A small image classifier, trained from scratch.
Model: 4.23M parameters, arch resmlp, activation swiglu, moe expert_choice.
Training: 24800 steps, batches of 384, held-out accuracy 100%.
Data: 97085 training examples, 98.1 epochs.
Rows from expert 10 of block 3, named by matrix and row number. Rows with one number belong to one neuron. Each number is 128 + 32 x the weight over the matrix's rms, rounded and kept within 0 to 255. All counts start at 0. Numbers have three digits each.
# gate: expert gate (model.blocks.3.mlp.gate, 16x64x256), inputs 128-191
# up: expert up (model.blocks.3.mlp.up, 16x64x256), inputs 128-191
# down: expert down (model.blocks.3.mlp.down, 16x256x64, transposed), outputs 128-191
gate.12:108087133067101101133130119093144064125136158104177071071048142101159112128071148137138156115160123122154111141085131141121116143112107129055147155124127172120119085134122141173178098106085125
gate.13:074048135134134193130134116086077086135176129144176116078188109183132100142149111170099142150145119080103076185110122132096144110118130103101170124131117126112167119072168144127140140114176082
gate.14:123130094168154144119105127148134154135127125128153127064181088165088163046123084115169088142088091089084088197146130116086129117120109139105104127096124094140150112152224109134117144189152113
gate.15:160194121190106167129181125105071073112146104109110091109115139105101138179074104042192094079130137154113153169093156157089158100182151122118129143137149129149178123152160087151095088149151147
gate.16:125093135125166107157135052122128140125115122200164158164138095139165122153189109203117132123124147142194065103123096090128148144077133109121089150141104153132191108155136052145219155175184124
gate.17:125145114153143144122130148095107083172125100149131065119147153093095140064092159166151121104117166126085140099108130111159113082108125138113080126115124164123182119164144138137171086162097128
gate.18:177165100095093132111125146111119079153115125095107122147140184098097146132113076081137144092155144216069071119110076122154142141192162146118088153119199132083110101099136093148136129106116125
gate.19:159158108088120100129193165137180119182091077162080114129107165121159121109109116158174136110133146149152157145193107162123199150114057111083155106154174158142133120182094097158097092107151106
gate.20:055165163198093198126170152169142175111076127077056142112133181102127094169163097095119169087125115169160104087146102152094049151122091131119096160117123066104102079137185145122120130110208193
gate.21:153147139060132140069086170115176119133130085132148136138152154124129136155135086110072113174124149214082122141129111108104152159109128079137101107130149136162060117165158131168195153107098130
gate.22:156094068176071120123141112116159175141134145117149158060088148137138144095139133087127140160122162128133084131101141106156143155128076113108148123089125074124131091120132197077108096154062117
gate.23:163102104117075161109088120126122077160023138134108078159070199129195209041184143138097090129124109156080108078031157135130090101081164106103157105083170179088146100121163105133175126167151136
gate.24:107139160139088146137155127087157126113131100085103128168113095136153097101115077098134082117147140112115149096070121146096148155085125168129189121137111191119110079085155147096055107098154103
gate.25:096114095117081160121091175144162075102062086099138110099169085155139155126100145079166142089159083143151153137171107056132124096150119065061148108106134141102182134131197117171115167093080142
gate.26:150169093077139070127106155135104154117140126162098175096123159172134111109190131122147189151099144118070134154119167151121113178107127118110095140152103197110094103143169172102163095111081107
gate.27:119092104158120102151165101091152132152162191183123213207122146129095156119161164162137104130109100171133183119079139129092122110121110119106109050213122151174140130096126144139102192113115119
gate.28:123130090102145115127078189188103157165184198107151145181099112084131159114108133084139167158048141150042160092136125075104133120125129118121129114145125145096105136104140212150125145155164116
gate.29:143124165199069139090121164169142085067104122132149161105064124130094182111145076121083127151126089086151194163115093121073146152162090127155159139118102146119110116185194093103182122213133115
gate.30:113081115122127141127115097180146132131161170110092133138173132125154058125132105126139122082105118090117124154137160195168144141184168070138131180135146128141124134119144067111089101097115133
gate.31:077150115083134055133186141155153132150088115121115118157132130140167083149180173099158118114122107119109154115151180140084081066135157165087109054107170141130187124102120194090055140134154147
gate.32:141148171137119173092059207089080127142154164092099108180137130111126057079135117162092119115130120122184051098126151153143188143124124117145131133074094108163153153175191158060095096130105173
gate.33:192121082138126099206110157134142145171100120111094140115138094134139081078142145137136088140103157066135136146084146074126175134142115168070130103122113124140182131117142120080109136097106104
gate.34:164133114173187137117106146238112149097152159116115130069147129097126154132142071188120120096197141124166083155113169083158123116098175092122140163126104077116086154159142072092141136126117150
gate.35:134092107129116120118142123097106132108150113120146139120151148177112108153092114151164089124196124137117151109150117157176120093174101123106105135077170164090141110060131157090059159145178110
gate.36:159138116113119200140099115153081115199117137151149078147196116122109130136082198110162066183093111097131088125141167138128114130101107161130135106139147104121123165147073097161137108155141147
gate.37:176084100121074120125116175106087126103116120130102150138108201162147135134134197149176202117132089143116124168142164127097159116128117116074148193131156156089145129138132138091092128117155170
gate.38:126219115087126175100116209108170131172159101163185097143109095148129079143117131163179093138118154123133146116010121114135135157122114103127193114115052092091069160129098182097112182147131148
gate.39:123137135071138097112173131162155146133121125147091132140110101116130156157100111132064184191092143148119150157115143138139157112147122097190080166153173106170082128127137132113123178117144142
gate.40:204124095156137099094174190180146078141142130088123158108059122110118132052147104104089137179129118149127124075077113124084091132008130103140111136191184068139144104136129085128102026135129098
gate.41:136071117164118070139165182132111161149112128140142117185158097096214156143099097138093123121148127117150142161127105110195141110167069165119123155119129109068149153092173130065143127159117118
gate.42:130130116119055193198126088077165126145160155119144162136087123124090106127127130118147109143133098192117128159118123138126152133139117113059102159076151114162172174148208160167130119131173122
gate.43:106135123165074163104166132133167093154169113100116126095131045075102072158114120154206154141093082135147124117138126085110136127152110133164126158180090120116128109181183092097158151130095142
gate.44:167147089081170178145110109108110147062141107147105176149154113103103136134125094099185156181109148174156083175194141147146101100169060105144118149162146186092110120117064117073129125123188161
gate.45:112136095129103104103141118119107101086099129097110071088202127143133130121095100098099126160113122100075152080098159131078088106155081164146137165093102161109115152131080152126125076166068064
gate.46:140198088126163113110148240072107083143089161086154137145122164144156147172043152124181089138081154123171192142105121154075121102084079111170120158087152110139100138113168108140128119154105178
gate.47:116128127173141122101116130094153106108100154137136112128120144102198127135123111114149082085121067158128103103143100135122104168134068103149143144089127125138174115167109096140110195127115205
gate.48:146152104132081137128078097085110128117098127118107127125177115187129126149110095167064108081112208102156116144138123098126185093112080148109115133155159169099130077106127149155126103113119173
gate.49:133123127145098060097088131151093119114151118158163138145121149168130075089104161120165169142155129139154121104097137117081157106079146112084190063051110179135171145073105087102108144189138134
gate.50:104099171131157115051141154088134127162173129137157141135172112165133137134125099096104096175132157103127134126120153089108120199101080114128111079111135061096151121150162154106160158131130134
gate.51:087103133126194128161098123129099151156153080123125200147179116107130094154098150047119163130177110152130184210144141141152151114119150159162105058180099120123112110141169091112150097080207090
gate.52:092127148131177119161051129192109139123158105119191077110152138193152192170146121100111166144131131114119135110135123090164113168180119168141087122134120144124148109149148129177105101172136077
gate.53:127095175145163051152150093188168145133113095118055162097101152165154154090171113172081123138083180137126139081157183122082115142138185133094189160099095178134104128092204155136198098119088103
gate.54:152084187177183132084182087157123153153114177129099085094109185142111077123160130151143106162208114097159169140094169082150173081168100159164041136131110109169118147119151148109067145171121129
gate.55:115125100125149176093191139162143145185196111141176129173132163108114107045137049084119104185092112113150154107091107163151168128156165079142171097084100041114123119096106126128155134077130067
gate.56:144129115104093092100111149118098135092159163195138128131135127148125128096104202098150113043135129138085146155177127163132132080173091080152094091093157118080112147171071120160135153148162114
gate.57:160150150150079157139151104170119111143167134173155091130132157084131088170131062134121137157066080143129128127153108148128099111136189143104141128113121150102167143034163084121135185180169127
gate.58:111107098105121160144123128157179116184103141111116143116079139132136138119120101139085111061076154109140205177128187147130153128091138135152111197132067126130129192136163153114100122154139168
gate.59:121164149189097105105109092137098087092095099080132098136121182091156127125132071125088166170095128162025179159111160116133110147180189189106126150169113109144119147146134095143113087168068141
gate.60:162131165176103112107111064175164125157140156088164103094109101139150112070138143136073106109137199124167147098091086090170116132065106101135135050130082143144131147161137110133130150119117127
gate.61:134020126124124058088081113156191149117146132141135164193157187127120127128134165097098130132142110125114074143123105158153165145116133124125081143074136093134149123135155144193111085145133110
gate.62:093143124171113074177141135123144115144093112098108177098149154136146118102126108149085107107103147100193082085163110135152155100108095116170076144114130163155102094120167122145157104106095145
gate.63:067101136121169091208044185121128134134143097135148110118133127124111085142030140105164083110124169160151136136097197119131113130129092146131058112203178133149156110098131177123143173122116152
up.12:055054181108187065161169090130123140187081129183082094076117097146058099118116075047078123132131139147095211174139127141174054073129138123165101131117113117109103158108143113155093173144077178
up.13:127135190146171103146145108151104114134121168142177133165092093099115055128109076120106075110046097207107121088187100089080154133179134132142082099184134102153142095124150117147074137092113128
up.14:094124074127141099098120154145048149223128138068132115108113162130169154128085147155114118126080118108133128029086138059116137091077125181117144133130113180076161113069123094126136169160126121
up.15:121089106168152113120115116120145105118156109108134125094161132092145104134130179125112162089112109124160135101121158073099125136196120098116145158101126138172099158170156143109169120095184181
up.16:170117139126122095131100124088098116108185118133099102102188166135181129163157079077166138084130105087120157121107135130142159147153123153196135101142111130145100144162104192155125174137111178
up.17:119106110129170140113120127095199119170035022172182131142158076154024127113124144143112191154125109167138034114121185142139031134127124145117133152151108102090147205128117122161127099169136104
up.18:089169116141081138075139166101096138111121145201095113142109137124146159188161104136157148133170149122123141134136147201116132118102142105147211113113159197119107178059101142111153143187136084
up.19:151083150124142123124128146148116114112128178192119121122143127162102160113060094213085145050076140124197161128168116134170138136127147139093096143079128096099177141106103125129146090137125198
up.20:076142115142186102140159114121136114120117130146107153140097156073140153088097095100073138135138160110127085152126186070109149146123157139114168142098130166106114112123106138117130119105116168
up.21:176108076167146137115100127153147135147081109154177109080158154113055220128106070149119166086171125059111159217063161097187087117098154150132143167136094117154115182182058064132222153123157116
up.22:141076100183138132152113105160153121129128115122136107104132155134138180109116073126165153148065116122127198155126168145161099120105108129200158130111089211094148105118139119137143143131089136
up.23:159146181095153155123075114160101165114167093115050119168100141114085133083122131154163142150109153135108186158132120130147174165082109147063176158136098151116119153163201118133111141138113166
up.24:171082081081173108167130066106144149119130132106120139173137161152129132126121097049101152170121170127094105116134168070157124130154106135113164116180094184187105119160135154108087133115155178
up.25:136147125136070142057105092120123109139092109101140129145145146130085154171104129151121150118075202134131144192121062149164097125189135170131152135142099106109117139082167160102132107130115136
up.26:120081130099124127118195107123116107132148140100105095113129141172148126124093117124118131079158130160137094119194118114160138139198163183149103059160130120145135127129164097103148099178083194
up.27:131115200125113177195055145151067102102092189128101094137148062111083095125136167126166202172141145175086084152117089132152120167084191104114165187153109132151184161184142119140139099112156088
up.28:077069138176172056151118054104163106173163179119104129096186171092165142074098119171158147143105171098176179120088182080116140138159146123108143131167122089117133089095146150097113143121167140
up.29:105135145137127153133161155074116121144108130192174119126195118107120150163078122109170035109099129116124111198082117175113077131043147071149131121102129147116156164057158094124117136081135179
up.30:146114178157106140128165096094102150124162121106139208112187079140085100149122099140108122123099145107136160187166055086126103160082152087171134104150120056138129131150191145079104136132134179
up.31:148158089105147162138156077162161092068156083156104125110164157148085112179116189153103124012207138105148133108127160160112125124176113146127133107092173147098100171157142151184100154113086154
up.32:121211133126101114152111081135152155115140121143114107136140088136101126140119119153213120162148133125092128130139194114143124142106100180158098126189182151139147127144119145096147164174084130
up.33:081139124092115194107119123129091163130142036123182148149077096131134155187099097069114123141131173151105054074087101090126135135122140154088138136152088168148116158122120150141061087171108173
up.34:147088154129117131154163147131168128098103203072106065131113144155094124097162135113145097059134119080147185149149047144090114110063129105164073142109141087151066124075195148124123117111176184
up.35:111104115120120173108167143094182145150148126110118144139119105096087150101104162150077124123097120144153104047096122151069167124140200147076081156139093150125105171074149129140131128114175094
up.36:152194129161091124108146132145090169136176108073174104171135137149131131148147081094121167202153153114132137121103122125105096183115113144123094205164172136121109114078122147185133132134136115
up.37:095112159111174061108103098162078098141098112168112139115145171133196145181130095110155109160155093098124126138118084142148177184140147144125131102161137114076113133106151096145054150172108129
up.38:185165095171144138160109172101124093134153186155182133109116110102145132116141183150175157177154051159123117181118152161183184130144171115121119102124167138107145110153083148137137159146125151
up.39:107124124120112118106116104098084138179159098154129108120135179113136160117105113131134115147126042061117075160155102163129176066147094105150128142184094133122118115093155107147108111155043121
up.40:140122158118146148117120128170200118140178145132188138128119128133170145087132195108101141157076094110120104160157118131152150068117141149162169072142144140092153187120134100133126195153078113
up.41:152141177078151077155134092110135119123187129149092123177113112099138114129108164123155121106162133103141132102142043147131108116142138187079090142139126163151201099124107098106136154096061038
up.42:120136074098122101167183127125167183132116151157100063126119180076154110132157094125070081170080101079146105171060157152151096140088155136169052147089105144180067178135115105128087089094132104
up.43:107091123121090178124121114098124125142095136098132158094179078146157113028119104108132108071132182149116111125121178189175118130164160133080141163088053152123149144133125135140127177098195144
up.44:108087116153119105186137114173093135130153167211071161124115131079121082129118094132160171207118111170152148126169138134153122080106060097172146129107134143165148153109136149144134124152144126
up.45:134137151100085090221104088139130090118198164066135088182127045123114111144129113149180156072121081073176187091170171124149116138078120129155147101114129077092156161152144105144096132127050084
up.46:148116163141109106144135132088113176119117168197155156112186126186126134119141159083153126101172121161150115148105120098111095110120097144134144175175090148153088141125128141084111117110115115
up.47:134117156164077089144099123045115116134098158068131165128169121147142144186144093135075155133141138151148205177139147098144171104155178140173113138093118107099123120130130140107094144092068188
up.48:124124162077069093138123075124150163141075183151097174125097133121107096133122103125155155121112107135149141115171108133116141134117119131050127123107113129185077074171092132107155075171114088
up.49:127168130135131128127091108148103133142154173087124115151116135098120136116090171117150166094164080127151129107085108127101095125048138166167155127095111108126080061146165123158110153144082161
up.50:140155153118123104126175128105135134145172123150104104118109183150139071044139133139133132120118153165117080099148122156152102134176138153184143167084156146171166163086147114156168150145173157
up.51:140126096106132084130138130111140163101098127117125131095106114129199098155117149076153129164089131112057116140161155073141142086123171170137116091126091152126109121101151038101057149172153118
up.52:092181131182219135090139113114168099139150131106154099130120107171161118142099147211160181079111155125098116070157122193138137086140153096099109128196119043102095158105121086203108160111148098
up.53:123122172168137192147132135193105128092131147054146121115102147102122089095125127160140131085163128103107131074166151112085106106052112086187115159125095142149120145180131154122214120147108047
up.54:149096159157173126159149110163110087162149157119145124120147160181169162154151158148138184151130077110186113129112145093186158163069207085083134162104099146150109157139149127153108101110125125
up.55:156135141142127123132093121157155145118122078120143182139088133137147052201047133135110064164096159099111127144115179167043126111089110085146144158078147182157093108114144104130131091155105100
up.56:053097162142107153113074105189116174128179083099153152117149122109130143092072126093129163201148125124096146103124105132144202159106174093147148154163096125103159122083070106147123115128143095
up.57:093178106130110151148105129101100163089154130140082143129134155135166106108105149110154132102123171080099143122156173135142120123134168086096061081123127119103137131098176140130148146115125175
up.58:158145148144126130104145143129138130135177119172145109073088135145135211124076102144141153123145146093090162088085170056170128120194188134189139149097179161136112158141095105157133139108159140
up.59:104162050179187148168096124115140139122138201196173073078106118115183153087117155145139139133117133141131088115104100147151123120114166029121139182155141121108103146151096165130110069148147107
up.60:148178073097211131156160135083079147144140157106111107190116137079130137150136126176108118139121176092120117107060181141143126106085138094113108124124131113127114108097097156115193153139106114
up.61:131135146111084106151086078133171116157124184113110146068064123102155193192138154109156141126061110137085082143171078115128117169131142075064143111131121147113155096094153117122164177137121113
up.62:134089133126130103118122154188120100115093068169151113177087124114196132188149081138137152115166111131146155116101093138112105138103077161136084073127180154195174149054110159172146168119085104
up.63:064115161134081125086094183144161113137083138136166113120113103111154157194139183121132133114112127165111122137154185143075101084095137104117135136151068112132082207135150125168083150073072076
down.12:078117139129066144102161126123099120111103145107208148135101162136076195129101150192078128094064227133127141151130056140115102112127126100130134123070154079120130122139097128147113138147146226
down.13:174141123153133147146083125066102069128114183144163163122093163139130175169114157101150120149174184143164145143154189150172116106148166131164139097158147122136139163083148141086132043101153034
down.14:175159180129100146148147095130144124132136155178130153118132160114116065193129135148099124156203142075093075088160145160162133161073118075148066153125071132158106111111129111163120127194128169
down.15:153089147137110181160112035135176134112063142155149080110134134097072172161164165084100102137122159146111119085152176122164078079062126125132161170152107132123114116148179060164094136121128131
down.16:158088160118193154121119141102143124190144142189149156080118105113170141135146105132130189135106094123151202106131154136147126124099125121125088059144161128119205175099114157151087146123134145
down.17:125157101074083134072154166134136117121087201128158171103098123105078176122120136072103119011132065111095078128122097106113149205153149111111149136102111153189114120148107116175096135147090168
down.18:085109152123087066138117184081057161121123096122103144104132144140119099111152122124065101108196092089106156170110118135093130173114149166171129169127123071089091133133118134150102102120119110
down.19:114122102137143080164074124150135109049082112093095160152135233132152149122151153058093118155170081117113129192078087116104089129141169114160140148125116127104127168102175161132142088095111112
down.20:120151159161118171137153083147110108097164149164132158124144100176116170098112144142199080088160133109113184177134082071126119139092066094116196102143081166181100137140135121103120123126206172
down.21:110135097137126120078116183101111142179138123152133099116144155135107135116173160162063157119071152142141167166137145148142166090116148106096163105128107138182154107065125135102111135173099116
down.22:133105165164092148184114156115156118111172202075161089091125127130103148111133107116183130099135099140174164162135153156191131112109133121150134148090138143115153168103153111128114164107100186
down.23:151101149175143192150092156155160186171170123158129168095066076139147138125072110100173132125133194127134174103068105143127100155183122156126158137169123139139183154117159179112183074155147159
down.24:144048126122168106148099118147129145156156060100167122205106130142137140110101113078120129162150166148105108141109126124133128125165149176124106139088097149118112085077079134071083130076135167
down.25:147151115116139137107148183154099120108113201105060117154123120130126097140070118139106139158080150152096144077116123173111110157120163167135160112117058115179162131112091181140074090134157145
down.26:101146098124206089153172113149131126175124165123156104093089111068129084095126170142128168170147148161075130141111113098131112087148093108109132149125140134137157093118142146110111096147110125
down.27:205118101080135069151138077143109150155160095157146153123135077117161087078119127157127117128177181135171117119180134173205151153175114157112099098129082112157165069110134137119140108163127067
down.28:107136154107173185115178111137100098118083095118122074147156054121156065134141105120122087118156078166152134175136127137146124126100131133116108100107174098096119130059176130102121123193186124
down.29:114009167135112089121085100134102142123186107094135154072100157174098217130183149138175114103101137112096142145119132154139155119165133129105136161140116147135146108140157140130123098119088129
down.30:141154173088142119078131210121183162160126113112173130189140126137104102101150144124103088163092155129183143131082107114169127067113097164110166169078095109110137101121158104106169154099186124
down.31:141172120095134062106097110079141166068131134178096139149155122092100149135107101102136096140118110131113116113088134097124157100132123101155166131088109119100095166101068117164113155100122095
down.32:129094113163129108139103161126170069153111158138127142115148170120087146168098122113150151123148138094148146131127113159145110092106115134081117138086078152133116144104114153151064137094148114
down.33:083130116071111112144136189165116133109150120062140106141105073149065118128145180150085128116135165152158133157104105106098112110111140085182124153128186054139125117157162119103138160105148095
down.34:115115157133120216137146157102099109162188113102132158119069086168147112178052134113074058072133121078128166072113111165119063102117187097157149101167131130146145115103132137175182107163131139
down.35:099105117132145142110144150166123167115139110104059128113098132064105154119076134158096155101134152129103102106149167094144143098091096168074173099155171160111108137169150071114180127075179147
down.36:083088159102050113133178125094148146143138231171146071143105181097062102131089132168196140095168175058145094152084163098097119164152194155114095140073104095199140101058117079124113190146096077
down.37:111151107131115125112160149100131111117195104093119196098122120123188110135172069141182132157099128131180095150123116191173207066120130069171117148130142125112182083098109130068159125109177146
down.38:145195109111112096157111133115158069093130112157152103128119173159177109139164194144119147091148117060154131156194132099171140137090186052101098141184163118175141055103145128139134155127090092
down.39:141144097190081161119153161087097132123152124122079143111164186157094098130142128119189144153099080167144053111088130087134120163188113126103092141158144122106162090139099139107127084087193122
down.40:100170147132102093159115099129147071083138108190189130125105142126164072088086145086130110165135197142145096149114141037140107122152118108121100140187143123157088114106166137138139100136085132
down.41:155093091125090099151111126131173133094116121143147107112150151087161067141097155129130166138130105144156166114099120119163124146089128167113194185145175096147074142135096113176111111085079123
down.42:076064121105150185157126143092100128085118131129166137143180092165126187103073135112118152126181107107152129161051125114117129157082138058121168103128129143104083145053145121125125126102084176
down.43:147085119070099077154140099140179093113077087148124082127115114115082102107107068147137148143092148104147121151128130104133169092085100187087107149089146051085075132116170156097067193122125131
down.44:184153121090083141145121161155094185159089128158162080182173186141172138141207172134135143118075085182076133093163107193161136130125087153116126108200098113115134114064082113169090129109130124
down.45:108110138138145138126128149154112063038074173091139143124107114116086167098118131113094083113128117092090129154108147101080169133156143126144144097105147115162137154107139170102115148139154100
down.46:090174133213105121176131087082168089132186127129089169133082140224124146135171139089153147113132132101132055144158113115094142097144135211087156171110152140156171130169112130128133158127129196
down.47:089076179141152112089171078153125109173130159171087137140126148134088138140173174140141163152080127106134131091057134151116100117201145193122120134113136141172105137129117111088103129129116168
down.48:159159146164101133137120171126089100093158156113091069104102107113134127097134119160078107129167107180134165136128093133100114222216080106136147015154170114116123132124153180159154084072122096
down.49:110165131107146118060133142120134149100159152149163127125139121134183103144156143081136196132124135146100098107124155095119157127134135171102149125116130159148122052161135109153149058173176128
down.50:104103126145079143108140125096171191120067094148174200090181081220121123105124195145128124136090089162176094102162143151118148117082184183087079111164090129115115033159147127137190151150101124
down.51:093129166150135121093127040156055128122124129162116119170135099152114134178081109116066118156085118118152092091150186169122110127119096128102141158050121152148092116137169140141178178097137120
down.52:119136109158136143132143160160174078151129131169092126107109100107125119100135127147140116102067107077155200154139116136169122156093124094119161131146137075105169142161117081168058093153147069
down.53:155109084117101167080163129151126186082101153079144103128164110134095162123124121128159168097202160092116129196116066063167100169136171155131142161127173128097167138118193080123212132127136163
down.54:141165121125086099142084117106117104098172138156061085134126129126100122149102165197159142116174116114146140141120157082151149115114104137123139161115118104116138163154134093123153156129123166
down.55:105125129212174163120146147143120104185193228123157131171154129096032126123099139097141144121158114196113095147086134186149159130177110199201170189095141092132148151146141119132177162101149135
down.56:154143090120116099146243116107066142170144086186114138164123125137142054105155126125098096111191123196111059133085110106108108115163151086105083099120071111166169103155137138059133115090087153
down.57:135116109067107150136159126112127117135123109111142126089143089114140143129117138151114108113132126100187158106155098146147159108144159070102095100146124158101177078152140112127072137187117119
down.58:197109125163138191121106143077073104168091106110074118116108152185137107110073176181090167102104146096159119138106112114165108094081132150101183097131113104048120128110174079188139092071086082
down.59:152117117063113154110122066127090163088097101113151118126221133175136138183099162196159141128136102141088155129089094104179112071087137139174137148150110168106150088098114132064088104132102125
down.60:159089140137115103173113106239159099138198168107084116159073153087093154133192157074124117100147117111121118161104124110152153110100099138207149129145109093125133150135131027115138065116091131
down.61:148125077110126091115165150094108125072194155123173153116071142120167127143105151101115132108081139149170137090133132177161105140085079163152117158130153174120135152144149166182156129137162190
down.62:175180159153111090100116134086094064101197123147087094163168142103144078103117140097114134119135138189174134102107181131095168097177126095154147159146063201122143158099204135089128127083131094
down.63:132147129166109129151184110100133078137153124135101062110167140149161156133114168151147118209111138146115120155105128123183128093149129103172123093135121108067152125111140147144130180163111202